From a checkpoint of a small self-supervised image encoder: norm layernorm.
Rows from block 3 of a small self-supervised image encoder, named by matrix and row number. Rows with one number belong to one neuron. Each number is 128 + 32 x the weight over its row's rms, rounded and kept within 0 to 255. All counts start at 0. Numbers have three digits each. After the name is the row's rms in percent of the matrix's.
Before each neuron's rows are labels from the 100 images, of 14848, where the neuron reaches its highest value: "strongest on" is what is common among them; "colour at peak" is the nearest of a few named colours to the mean colour under the peak. Only what is clearly more common there than usual is listed. The data: microscope photos of single blood and bone marrow cells.
# fc1: MLP up (model.blocks.3.mlp.fc1.weight, 640x160), inputs 0-159
# fc2: MLP down (model.blocks.3.mlp.fc2.weight, 160x640, transposed), outputs 0-159

strongest on: smear: peripheral blood; cell type: lymphocyte
colour at peak: white
fc1.101 085:121131104139162125167216121134161110204128073179076122138183092133170077134175132120146164098171134117136138146177162122153091152105121141083126130121124141136154093152151122133148076108122137047187190121171102105089120130095108099113108167174104117122157154158104148115071165124140076131173124153090116171134177101138112100214109141135118098205147109116070078164115067147155120104148072124125141125169144116149076137092103103137151173151124092202149138104164108155097178139112112
fc2.101 086:058066121184092151130125103145113112082138080064139142135136174145097141143167100131120195165125150105097183065122179112117183105132124152178132097124139157094138142134105111122118176169164144157121107153032209131189148126176175147149133122142105150126109165123103150114133095112105141126134106103126137126137120090089128189128113142063157112132062177121162114151116117174160104208069132175122155113106057105114105139144141110097122123130121163120141047124063144174102143119091115

strongest on: cell type: artefact
colour at peak: purple
fc1.347 096:165133097079125146174121191145143089123118110107106143163097108146095152066139173109133135085158158148161166131140134103140169140144117141127134052091140150077115115143117107188097073123088176068122124113154135124158135117113135116099177101113152108147130090095118124077125145151140109196090173156158119112120141167074141074094125151111093176125084138133137168085162154049092154074107065149104106129139148117080076171138080084189101196120069110111114118072140090117146094100110049
fc2.347 102:157086170139111132080129151129108216099164156088095170089154095095179207175113075115109061155085124086125134124150144146133109150139188152157116142146184079077163128201100089146086151159148140100153158150078188137142104176158106100168134181115108129115154102128111120127125160190125094090146089126110096145120175148099107110134132105084067106107098155164128118156147108105141105144081154143153121084146072068123117170084101108126072129115124140119160121174163097146118096201149119

strongest on: cell type: blast; cell type: artefact
colour at peak: purple; blue
fc1.21 109:127136086151130113086222111064164125188127156128146080122126191178156138093128170185136081115121115080139089153155128147100122127121157173131164115082172117215144141091096156067220130160143090131108108113138125120110087169096041116138117090110106141129126162139101075143132125096142130131105124084153178126138134139167115117114145164056097128198128105136109088128141111104142104101132104055135111095088127175094117093090170178113129150111151138184121163099153115092148185144141132
fc2.21 117:195182142052126145150175086122109127132125136065081111120189148103141157128134105100169153088059096146137097134149145101123140133119134076169183092129140102146134145167203104125154113099101082149123151086120175056102142183173118137108092140151140095100079100108083131101186072088118159143094120135172157164110127141109148102106145135110079147163116100095168189166136107121132120149083077126180086139168130121145134163152096106090149156191118180127135150164123159101047132136106182

strongest on: cell type: blast
colour at peak: white
fc1.460 097:112153121115145130106075144075143163153123103095109118121147133114124099100104073090149120153150116108099106151125112128143115132131181114166090107140133174158116107120192185152183122184117164129124146043139056112114060108128139158167107112124069087132153214125096086139162178138153107085167120179151111133080122037093189065159086099134109175112110144144187115133175116179117134130093117128091083115104136085147171148095092115166083131131136094053127098179129130114167111127157118
fc2.460 097:128147093118147155148139171134120147113184148116114109110132127090197144114183081124065140164160137076125174115098149067145110125107151152124147192144070121102081123186101094081102095175087170144133116148128166177138251078158154125111063092155128100136069105138154129169156143125100117089176142120093167092131097161147166117108086119138184113156141156151137103129122115122096125110085092096119117163082153122114135150132083121103204109065149158177086170142116146104072141152113117

strongest on: cell type: blast
colour at peak: grey
fc1.439 100:126117093122117145122092138029118134096079103126105163148155136142080102165160070156165130126147076066144147102128105075101155152129131120108143103120147181128095211126074129166153186072146137154117121066111139086100149166145120084166073087109135116091150076158115135107115109192142146190124168118163130132092144100139089113129129121108123156137090108111140121153114116103154185161097084184121205134094151172133080082091157086147110132133125103074142101142132132136073101078138042
fc2.439 107:123222116110085132150168188133102121125174124145093125121111075097189111114128154113117170085136115129067119158121115129196102102214090122081115088204089164071140139156178129104083146113090099129078110142133062112216174112134159094113127180134132167106133145231113122109144101132087130071121158131132135095144133185152174091080071140157106213097147122146116108158157127133100100129138150129113120121126137106114135105134093129094158129133105136164127132091156097119135156106142111

strongest on: cell type: lymphocyte
colour at peak: black
fc1.487 106:114198119152141109188160140122124124192144067148169121151187132068111145118155156123142148119110085066118182161133217132122100148132132139187126189134117192122086151113137120112134136163097197109111098132155141102066149114109144131112143136117146146204120099119152174138131099147139120125109130112124134093037135108167159166153156101121101100203095104083172117125164082120072115145080090129135147096086114128085139166216153086079105136121135133130129129128131127112136089151212111
fc2.487 109:147100127147141170122090089132148085110196113176120107052186118101127171148161130103094144056211184075126139120113119098151135111105102092124133090149158108088203059184131147154160107103097127169074173164089136097160063060140079157096110140135128115106155141057105119132106164102124156123107118128099158122161110138117148156106141091075111159108130104102112154155163145160119135152131140184127151149138150147141164120145174127150149073112141124060107118145089156179115131070162192

strongest on: cell type: eosinophil
colour at peak: purple
fc1.454 099:171087165123116178107083125094095123110137152149110096100134146142136113127065103100164158124105115137194118095056126104129116105095114139092140101084136134129193115188104094152134157122123148126121116117112143140201055132103083127150160149192125132175088075161145097110115066138108059162082133174090077107160136161046124129119120154131071094138055127115138186135094130106127117072121169126083104100145147124146174114093105100127161067089162111113134128148139055136137073098086170
fc2.454 096:159108123142119160160157125127143207058103194113156162097087098085138171056146164141061104093144089088088112146143124195177100087135123131189118160133056146120091173144110159109067130165097136159164099110104147179124076152136138120128140131057198114144153114130117134165128174072096107087184138137134109124137076139131078225074128110176165131076152132149099122166145136173148128137100109129147125139127174138126128090154149111112145131079092152135113092099136119130105147151100116

strongest on: cell type: plasma cell
colour at peak: purple; blue
fc1.164 097:178138119144117108135150110103126173103137092150131131179149156131127076128116137110127185097187125164124094150107113120122129075121128139057082161074148122119110157072105119213137145086158076141163133104151112074166070098061151135069165135130144147138132068107136163107145140092138144105109133152133108170188135154081094147133139132160157149149178199162151095169116057134136114117075173157126071178104161076063156132057119128141123104162092112165116137127138152165164107129054153
fc2.164 105:109123173154155132197126133060130124129169159103135109085134134133087164105100087090094133162136110056102161096100124112096150144102148106174112127137066137144126079139184146042124117156079173175115131111079155184127144200152094120116110183102119140135145100092123105125146166127143188133115150162096109076093096154166139071121082186134082074134148081080167181128190080153187077125149147093131140119133131164147071190129135141102134178145141084104120108132128147129151143117173114

strongest on: smear: peripheral blood; cell type: segmented neutrophil
colour at peak: purple
fc1.352 090:150110075071120114111120103134073135135152102081086130120136100124169139097092159119148127089097138181100108117112167127114123119081086083124132097109063169108108119102131154127125124190102077122179109162114138128131142106138108171149100102096141074126173170125115115121147125104135125149111130123156061133050163077095131147099178136113176134159151161036172077103197115076053110115132136130082147105134130143119106078111081050074108100071115168177169092124110180163097170115120160
fc2.352 091:098133113134113143194150151107165103123078129141194137112110154132104135145076081152114141149117085075180121115146138146099097132120067172129130134167199080140138135199129129107142115106139177154127141081122148125075102110148094143151116120146131161163089066138118117061080089123130094104139126166104121094162096156139079177139092113102134116131090081217100154124106120173088170146128171067134140143156086092190158128104195183180067186120151099104142123148086110105145132146129056

strongest on: cell type: segmented neutrophil
colour at peak: purple
fc1.271 099:151143139056193144093140124102158076140124204118110167113141086141058122106104085121107173146083110147106110115105128128092082134125144127118136138143093117137152101104162135170106118116133084147150094112187061129138151115142140121100178158060173116084112090192128160074057119151136181122093135146193093142153104124096135118162153163118125052095134127144134104149092051130157130079117210135096222161138103142155128125175153142097167125153165091142094121113145092106124088117098110
fc2.271 099:113124170177126084156090121113121175131157111141153068142132135074114197100180135123131143138062181136156155108189098150165145063130097106173155196123147137117098104101128125105144148109138109107103148084113132084131166038161141107146153143112063137104084175081087054152149178201148109121146153081055078140145123157108124148110138144137149127163184163085115178143177118094108118174142103129152113131095139122120100115104183098139125139085172171102147159096125163095068148108129136

strongest on: cell type: plasma cell
colour at peak: blue; purple
fc1.173 094:105189069125127185118120151088146128190128230126101099164137157128130154175093170128123106037116149157147158130125125138140169124150090112145135085111148133119064129115135107093094143126125154121131151123136143164126146106157121193122208129106147115153098172083150095107124226146165109151114146181144137182115159205115117132122157178138149085103155143180142154108118072159077170113081139174115086183105124153145131138154085101094104156116105130163136115102100101175135113089201137
fc2.173 107:134157177092145099167152148113176139092145056066112151066138137134124161183157063112155117084087163111151121131151095127145104093115114144123170109147128160116141099143137154132167122127164115121174080171174104091120088149085092170156128108146125111119190033211136145150078111110117084103111150117175093174100143167085091169144097127079086077111124131152150189155129156119122095139106228113160104144147164058129131093098141168150156149135127115139090147081148139144123148154086106

strongest on: cell type: erythroblast
colour at peak: blue
fc1.598 089:102143147114137101168133152128148150143145147129100181131091121148144115120073089094047191110147075133151123092137202099156113133125115141120111100136120211127105109149148158144126111105148180169105124057133132146093150135102136116141070127123151122214169114126153163078119160135143066118157115127090062159107136126128044148177105114162081140138158131092144110099080167132144148097126091130174132105176083126161148161126126122154208118106066035142201079125147119107171120120121106
fc2.598 098:092169148121057166127127087196131102113136088161149074089140085132116090081171184124186170126107181137131131096204134129134129100083162147119117133112179160129112145131168180087082157128105104108105149121119185107125138189094141101123133081144171127074088144133136123070174109076129166121124134177137153135129152087113170177182134166113150116058064103116173116219157150164097137148133119134111102131090131150100092140110140044125078171114116153080108163129117108129114159138117140

strongest on: cell type: erythroblast
colour at peak: grey
fc1.277 096:151121154115186069134162156148087156092092142113128151173098152138127143076130109102101179082130148118102155108092187114124183148130163147103202069120138194127110116087121145105118089071189140151155144132118139090113136113085094192143193160162099088152126156167133091115122160088132185084099137120143120154150102141120157173063094120136169130069141160122141119153116099167087094142136067161156088105127100167137118074113097172105145117176144064155095109129165109134110049140091070
fc2.277 097:119145172101070152105089171129115085158131073085096123122105106203137126113151107132111102133144122131168174154150098122118066105141154135169092146145157070113129063130171038094137142071110122114141192138200100121074179145170133175139139105132078124103115135123164112124133112124101070121140186104117190134082211100132101122089133146098084161125110145177115176088153091112169134154104165127124066162106127084176154134147144113109152122164142130125172151091080128108186129153142186

strongest on: cell type: lymphocyte
colour at peak: grey
fc1.135 092:180117084166137178171088014091155109106162096150146135141127144161084166110103138155126147128092149134076111098068100134138108076121116123140135098132092108160118133081151104132094102093112134126139122143154084122124118159157152144095126184122127079104066072137164121040072112157130161097147163153093071107106131115129145137054133141108171173062072114126152195114129173100091203110134118147078111111107125086116121170073139138118128145156125152102162103077127082156140162136094086
fc2.135 090:107168101146093112057142129146081109098127116162135155163136119108074102066119137143110080148145185116167153171171149108142172177102046181126105143136105130163112065150179095124155117118101169123095119075147169152141123146137144114176081061130073179153181132095080128135131121000079088162108112114134189137145119115152120124130155118132087189189121150123129140134130110138118118140137144139146133159152096105193130105109073119144123115070120143129122142159145154101168117121177087

strongest on: cell type: segmented neutrophil
colour at peak: purple
fc1.626 093:203094125117100145103147074172142121099097176109154072146185105189124109158178140129137097148129119177105060105138130199147098113112170056135171175119114181115126123156148173162131102171112138143103067126087141123117184127111166096119108150075130104128167144120140120109100126159217127074122117094109155135099111126104121142125146149083112138101164159136175139096190105160099065127154140204101170161135098117106111141110146035110162141105121042154116132131147108141100139102097111
fc2.626 101:124105157082106138142112145109167128187162110122118181071074129114132117137114123117129161110122127153122168138111079050085117084063176194087100137148160151114082082164142142082153147136127125116104217108137161120073124081103169086129101106148174105162163144160080195190101098127103119197077136132121134173171181097084074142155126130184160148183159131128113125114140106138174118121111181106161128062121148120146127087123119157132163117086117145156159136074107173095158126079121109

strongest on: cell type: erythroblast
colour at peak: blue
fc1.175 078:130147114159102127056173134172069129126134148107154156120132133149066121120133153145140142067149196200112123161066164117114157067061199122185053143158132102154119127104144108151180075125181073138183181141140161143193153112138122109132179099114146126150083194151129072114137117146110099103144153163064065157150115153144123181150090172133151075103147122105098170126137127128138118127104133099157121193139122094118104097127159102122163109106117140114109109111139163110189105140141075
fc2.175 078:108118201104111141192104138112172172109076115136086108090170076104171134135123109172157123178098096093121086162115141088108113204178112136103154133138126121120168158147120068114065155083067191140123098121168126185086097122107166129146168127160124164095135071123160176118130135108181144212096147116155089094123112081110091125059144092158056148145099138136098112078111159131109138171096140117130161081065116153159151167116151090132117154130163136150132167132141149165106089108146164

strongest on: cell type: lymphocyte
colour at peak: purple; blue
fc1.551 100:071121134052157140168108074128165101078114093149187154096135049137095111126139164081095217082104186132097086082159166138125114114082158096096105128113103142138030096156126198153141092135144121132108116123093053136111199100150122165135123150164137108098116097176148155129077106095152114092175093152148146158098142109127078117120092157128138124130113140079152115131156120155172063139182157135165169102142118117102104110147129102159137115096119093131100110089144134116060128093143088
fc2.551 099:166185084112056110185071102088137120145162118069103101071082133109096112121131145146198116066117094124209098086137131110165097060086143116180102178093181156143163109123110117122136121179123139131115144099160120171091117137117149120119126098142120143111181109077067134114117128159141148128135160148156156155172175117179118103144128158118146119153149114155135116164151138085075118101149150128138141087137129145103121153100053134035172147084143166154114100144157181124129198114129201

strongest on: cell type: blast
colour at peak: grey
fc1.18 095:107141081067173147127111155145207143145118150108181142131129140149072149113138094109164176102081134088106119132204164108130091113190112199110143123157118109183146132131155126117112104125075063098078128089163127146062114121123097100114126142142088156150118148031103175147137134132117110141158078107110158149012109149167116079095134120144127084136131127082092091162133104081110111105131064081146172096109103102158126132136152095162145158063080119123143065124124120109145140152123129
fc2.18 097:109098143183124158156161122165089128104106149119134083166125125147127117132156122075166103123162163120166067095156107151119132132017139127202151099082129132112113126164149120091121147093144128099130148102142153070156159139144086179113063158116154130045151103107152129111126111080128149103061139140187093143142154185134126131102155157144176163073096157155125162159124103131176182146163145096155154124077126094141089173098129105087106200139129099144069192096147121147071074127093101

strongest on: cell type: erythroblast
colour at peak: pink
fc1.22 099:104151129103140081150126131170083122168122174139125098098171125074108079133110112154168106088147141132183145184115108150199120142147105101055138108218088109147189127119085102108131070069157148096131115072085151110117111136160092160134169107134118144112080176169169102138170137078171069147113153119081134104076131137136145109145122075099167133144130134127171155186127169166138150076148131166133113155093135120145092129092110118112037104107125148177159158138168098179155074158091102
fc2.22 096:117136102165089140106125101084177113126079187087091099184079128115136148111124160165065142138085167146131157163093178109100137180124091080200126111022182155106077169121123143054091133105097112103144089151156165152162159142081111100155143142127166079160190138119093189124120124127120177120097173125112113120127175134142130133040114186097083103122117126101124125122149142153127146132155118128153113147160081154172140110087136149129200092169126153134140106099118152126183149132116076

strongest on: cell type: segmented neutrophil
colour at peak: purple
fc1.143 091:192145148183159150119102123123097184094135158142168131123086141149135155136140086053107136139168117173139079112090084092111111116136130055137075108128124122063071179185154110192076118122102105106108117124137128167094141111156095073153124156141132142175116077127140124148052118168082141140142148143120120164149156103077128122164140171165091129068156122052100117168118124127132145087087195164080160107089139055119089104148107114128158206105134086130133072161118117139156137125137092
fc2.143 087:199060065111122070077115097126114159124129189086153127136173110157136094142104138136141193161052196133111118207119114117112126110162172143138138127076148128172135131145137150059127125130122138112114109136093103096119136121104137120111185102091111087092103171192055123117171147131174162127091108136118146105129130115161127143116109079162173160172142111039164130126188124135157121145106111079146117161126128176145114090102174164161123134098105158152091175123140192098083144079083092

strongest on: cell type: promyelocyte
colour at peak: pink
fc1.240 103:147105090094151080117149177166136181131102141142104126216139120171096117190160092090108127079115107138157135135194193082123134110156121147099140120166128182120167139145109130119115113121102082108119123129109095143062126179168131164091177152137107172112160121095108143128146100169117183099157144100121133114107124201161106161164149113092073149110116128158126108158175111111097117135103119115135102144128167153105133122102076128104194167182090181127136146082056236103085081131161180
fc2.240 101:096124126128153164170160048117171124145109186089150154123098123107106145139149116116207060177152198153143145110109165226155179180109126115134089154108054083108095164120146135128090116075107115151152090110164135065159141108114111118144141123127134149152105163148158144109072161097154106119131059136106140125153127108106167149131103183166159135061103084130138116142092136127159122096169104112136145129156086134108131136159156081122069087061117107138079159162156082191132161080149117

strongest on: smear: peripheral blood
colour at peak: pink
fc1.407 089:141151158109177142151144109124150142177141092159152129181148131120104067118132187154110141099101132111168127132184063104114095161084098131183153057137127168076181147147141143146099146123129128118106087138160183119075158152132112139126126165147145133167143104127144145124158080173116124175076149156112057137119110136152080092078109172140158197142150142177161164158095195038112153129203101146100161095058103085083160119132106093105131118139062073146157104128104147126104105103128104
fc2.407 095:158101141117112148125091130182120146144136090168111099076175171124162145127119133109105127141193162108132141158171128050097101100107090132136114089119148052092098080150112093111081153113127104143114175150174086110184186215178166096143100124123157041086099128117123158152153122114093078192104150085112117164085117120141129113117145126075115195085137175186158114088083149170134108136148177088131170113086136173132102154135124143126094107147152169145118085174154187130143123132108093

strongest on: smear: peripheral blood; cell type: platelet
colour at peak: pink
fc1.206 105:123129132146124186135080067089169121142168125096089135144113135122133170170144041085075080192127102062110135178131122118154114143135101134112139089118074121084113080130144092114142071209120097109154160171175152163150156088202178147109144094137131117145096201144154089143113098124155076106129172139121079161156129135150135126146063139102138099106109197157104090123151176140140185073125183164122110093108148119176112147149153118125150155093142100192132155138103166100152125083120125
fc2.206 108:157122172142105106125088146151083127107146126154129176154126122082102165115165118174134079119150132149167130136102158164131145067127172128187089138138087173090105167098141150085155108122157102161130099110132126085122120167196123115109126083130087126041104108154124121143110157145153091146134159167126095087135160151173145085103136157130106092103073115105054168138108149069144121092154233143149127120073095081128129103173168120167127160160198151185151152167125166085149057071107107

strongest on: cell type: proerythroblast
colour at peak: blue
fc1.427 103:071112081085098121116161207099112123173073151135140119162111098114123105131159133107065049097140108162130131145104169139130135133100138163101102146090168103165132119087125083094130162136171110146168107127110136126136106137161044059101126032133129118092170178120085133103096096149121137162112111076077141140143149136179167136076091109081193042140113176141103127137148163157127160169064120141139156142057131142123113075079110079137150127159092130134129140100148158154131145103119091
fc2.427 121:141144097159103152069094120127085144138152108101140081177131160100149109138081147110096190111147161119110108116143158089057138150096132157143152124135156086095127174197065114102198143160150122109108117084157117115129103122121172131104114068082093064144123131156069092159136151136178083127118173161173141142193126109069106115141105101160105118055139130118160181143127141161134085104117076114173130125099156114184168136138130164120125148052151154206128180113140081176125087145100179

strongest on: cell type: lymphocyte
colour at peak: pink
fc1.365 105:134140085151150185106126134122182151159152111146142159150143179149075105128086145126156136119167119080155105153149120085116146078135092144061139157111122159141155140124055150097156178127121110158141084112141157131173189068087140085091157153137137100146119128183047107153136115130132128149157129077121155079141098142128150152166170172155213143168093055103101093176132080153048094159117135102153141090106161191081131107104109185117124140056104135147117109101083116102155169147101119
fc2.365 099:160127089147139095170150105146119096149085121161105034105131159103163168136158105167185108184123173118131117112115164175087100100128101128105175116109069126092138139141154121130112167102114090145123124150106112168079094153166177213149141120117136149125122122126151154101063104118062121155136173190109147105106122124123098130124088114106098079100148217083129157126138115125129128130135133162148081121117045145159130091132164065211095111183164141109176165188156114116100179122127077

strongest on: cell type: artefact
colour at peak: brown
fc1.452 097:168166101185137154159099199089143104116175150071129164155064111149118158107116124182122175116071142082076114097094181107096133169175092107136173159089177132147142111093139124112137117100100134088109107143141136127176144072102095043139147091041122153097113079155102139093142100104145081116142179150121103166120108104174091079145134113080090167093107108118154121088142122096145117091135132132093157128057099170119117092106123113153126119137102168096117096117139174095044155175157124
fc2.452 092:146094145141118126174146149138119135151157136146114097112181163127148018134125084093168102120093112180134108116102070177159089069140205081140118060123120101066100107146112168145137197104114111130127119104095092141171122106164162202164148152131069090100122103089105135101118155182109083119106161171094154100173150172114141113093144137081076129125129134131110154161130131174080157123114122094135094111170104141125088199162173100141104175141153148172119110075137134159122186123148180

strongest on: cell type: promyelocyte
colour at peak: purple; blue
fc1.62 104:158096119112181182193137141154118168103151116172079214135085091175169146161162193119147155114120155085146120182145150114084113120115135157099129114106074096121086118108107107134116084162116152150105151151114091161084111132110121150065224119113085185149172147115154119107152085135066118118154187145114096125086141175102103081140110151122141121148084147141082096157153104089101122171099099097118143147148073111101069154104095105092180130116114099196186093114101132095117097135110084
fc2.62 118:071162082098131042117123122158144161131138170134140105128105101146129050128151099058135106118133150196172145148191144126110129145156121132178137182176136107118187144170170134119108174138132075145116106169133159031187142143047140106168127188117135133140109141146114126137133180125196087086095094155114172111148099082132113176100143153101091143097111094128119130113126124089104114094090136183135082122080108175106112136100108099129096157100146115146161101108105198152134102073157162

strongest on: cell type: erythroblast
colour at peak: white
fc1.470 091:110147112178121133105102086110112122074153120145138116145098189135127128169114148109128118127163120089077113141137106107153111110145179078034079087156162136169056112104168115145106111066119107153158101083078136087138132156107151131122146130129116079093101173082117116129145122179174039100103089079137110139114151206173155135123120062156123158107155079131086101127110081115168168103156141118125085120114082117103123065139135115183091072102120157160196156093170142126121188092130102
fc2.470 093:173123150091199103097116095129168123186126189146110177120172153126123104105046189090107135130112103137141087160132112158086114132095061135109165123094074127097081155105120151113083063143156127194143101171150143138106109121105133163135174147103130154144125126110126155058108135128129151102169139135053142135123110057117122150174162134167138200100083117102159108169098103077105140105154106116147199137199159099117143148108110193151134068182120137104076134130124103133170109085153119

strongest on: smear: peripheral blood
colour at peak: pink
fc1.133 113:089142142120165106127088039112182123153123171140095101139141110136172141162139106135087113136159058117091156122126153133102167182116041093119174140135172138146140155139044141101139095152151112049105110128116120164083141142150094099133120155161126145150123088081134139088171152140185067136112163094132153127144100070107122206129126053092162155121051153167136136081155090129134120137107122166125105169153045148115180160097105122141100115148153175135144136117115170128073104151167144
fc2.133 121:104106114129112114107192128118100120170154094101102095108108046135039079116117072158177164201119155107121149114089096115123111137134179161159118136154119129132158111169127135126145173173126152120191149159063155103153092133132180152174131095143069083084090174147119111143164096110144125134160156210078161105091146108101088111137157108098137149099128081106143159100093123149143074132182096128140179158133152115116120133052165179103168123078175153138122150161117137110118057159164116

strongest on: cell type: segmented neutrophil
colour at peak: purple
fc1.472 098:148090157170156104086157044106136125074134132122083077096204122122121115104148157108119190156151150154123149142131062184126108131086143083117075166117105104114121129193186142174130132187086116151155117156071127090132076168087117102127155093112112051121146157168187147106094113117128127136149163131192118082129180045103083105138130162120108106135142146084183155097103172127104189171140096143118144122151158149111104064153118111175124130113133111114144123158155112133145120127110048
fc2.472 094:138146178149109133188150171119121125111161062096117161112057136162119118192166123116152155090162118154177083096118134096073133086116176171111104079142166132142064080164125093096150131141145139118097197068172106161126139130112112098112097151102105146121146088123024130148148170171105107103117136143147139180154094118152128164135114121114142137170137075137114164061146125097147120125074146144178123192125176107120167122158084070104086123145154147178118102129106218124100078139143122

strongest on: cell type: proerythroblast
colour at peak: blue
fc1.274 096:094166097110140089108125111176181147114099117128192086187064037151196114087127149107066142158117077160127083154131105043133150079124127164187121101122151120118138146151066109107127112125119102111114102078074110143133118127164105136144130144120113131101103139155150155131071088176119100099112073115155114161085160119162122112160116188104141103099126127202111089084142144126172158121125113084144151181136119113114069164174110131151069160130169085146100172091124130128087096174159085
fc2.274 092:201147094116133124037106159130078122154070149138145137121138105097094121126171151117162128129131170169169096141196143133088151123131204183098143108114095156125150131110115163078102118139139166198116118176169114098108141101119151088093134137146103145071142094136079120153112134127080126142128092147094199152141158102138169160204165109145122129145152089066096101151060112121120120080106152117110133078184102125156158078113125119105118132042181126074105102195166121145107145094112157

strongest on: cell type: segmented neutrophil; smear: peripheral blood
colour at peak: pink
fc1.569 091:097108154104106131178165079083152066172166088151174078112156077065100175156093106145071116141112193172185088117129116124111171151148100131116150089163075169141129130102099137161110111180080109142116160098141130094117150152160182092132133164129172087149140130141128177150123121180121128173106111101157121187116120110149151095183139129124100085126106054081126158144092163127150116094161178130146151190185125102123144090166146205088104123077097153180127075144140126136163150141097108
fc2.569 083:112156102162124119065102116144157166110141082122103155106116111126164073111081082082136121085128121145121140109166127159127162117098171104081149116133172070169136108139040129158140196145157104120093108113140146105138105106142120148137072124102138122124171175179118133120093216088160128125139115150200098190135079159158102129120086118132113179197169131152189101066124151120180102058171106172138121102120111147134126084164143093104163149117118117101153117136066127120125190110097212

strongest on: smear: peripheral blood; cell type: segmented neutrophil
colour at peak: white
fc1.570 103:146160163163183136122149092066171091135067166164155140092076054138057160136099144135138148098088126107112148159157093101164145159144144156203140155157171148117144088170161122153128158147148126134152075124092073138127089130137130141125116124196113131103153121144176066127154222132108200097128121172141161124122123152137188098176104143090110067114102134128100134115103120160121154119142098163165141093165141145133158167102103154101120070177144150066153117109085153139067084129109072
fc2.570 106:099112058080069136155116178176113189103130107125130099088104162100170074099171140135110134146120120173106110123140146159023109164109096066094128082059123085124098171119138180160143107137139147136152181142154148124135156115135173064145120139066089186153145081123112149128111079133181087176151138125107136099090128089127104109106144115109181164118077111129124126106167120145094131166145186124079121121120118137125126155158169128166178137121162162139139124205168078105168103132130200

strongest on: cell type: erythroblast
colour at peak: purple
fc1.320 102:115145167163124147102140166110154128096099166131137165163142173087157079104076115130117043089171154157116103181072119132168109170112089132119145096111132149106116099103113117144197115157148044150114120140115116123151135131097125209132165114133156160118074147104151173154073123129117133165107132189085087149158151103094148086104113113135171114117105045147170124154139089106090150165050151193148124102156117173126161129112115118108144134173060103223110147148129095169090140093102140
fc2.320 116:171111135167116152145168047127088106151096083102177105077129141160100125116128138083146196082123095061146154158153114128156098093175108075142133094095139173101150130125129116148094084088160161131144173090118125148118073124146129122153129154114078156104163103059164095091150140142145119094204111052127196139118119127119160173147143109178172037081124157098134164099149133119158130130209133137120126156129192155141099115152116155131162107117182119080092096076150119126173150101138143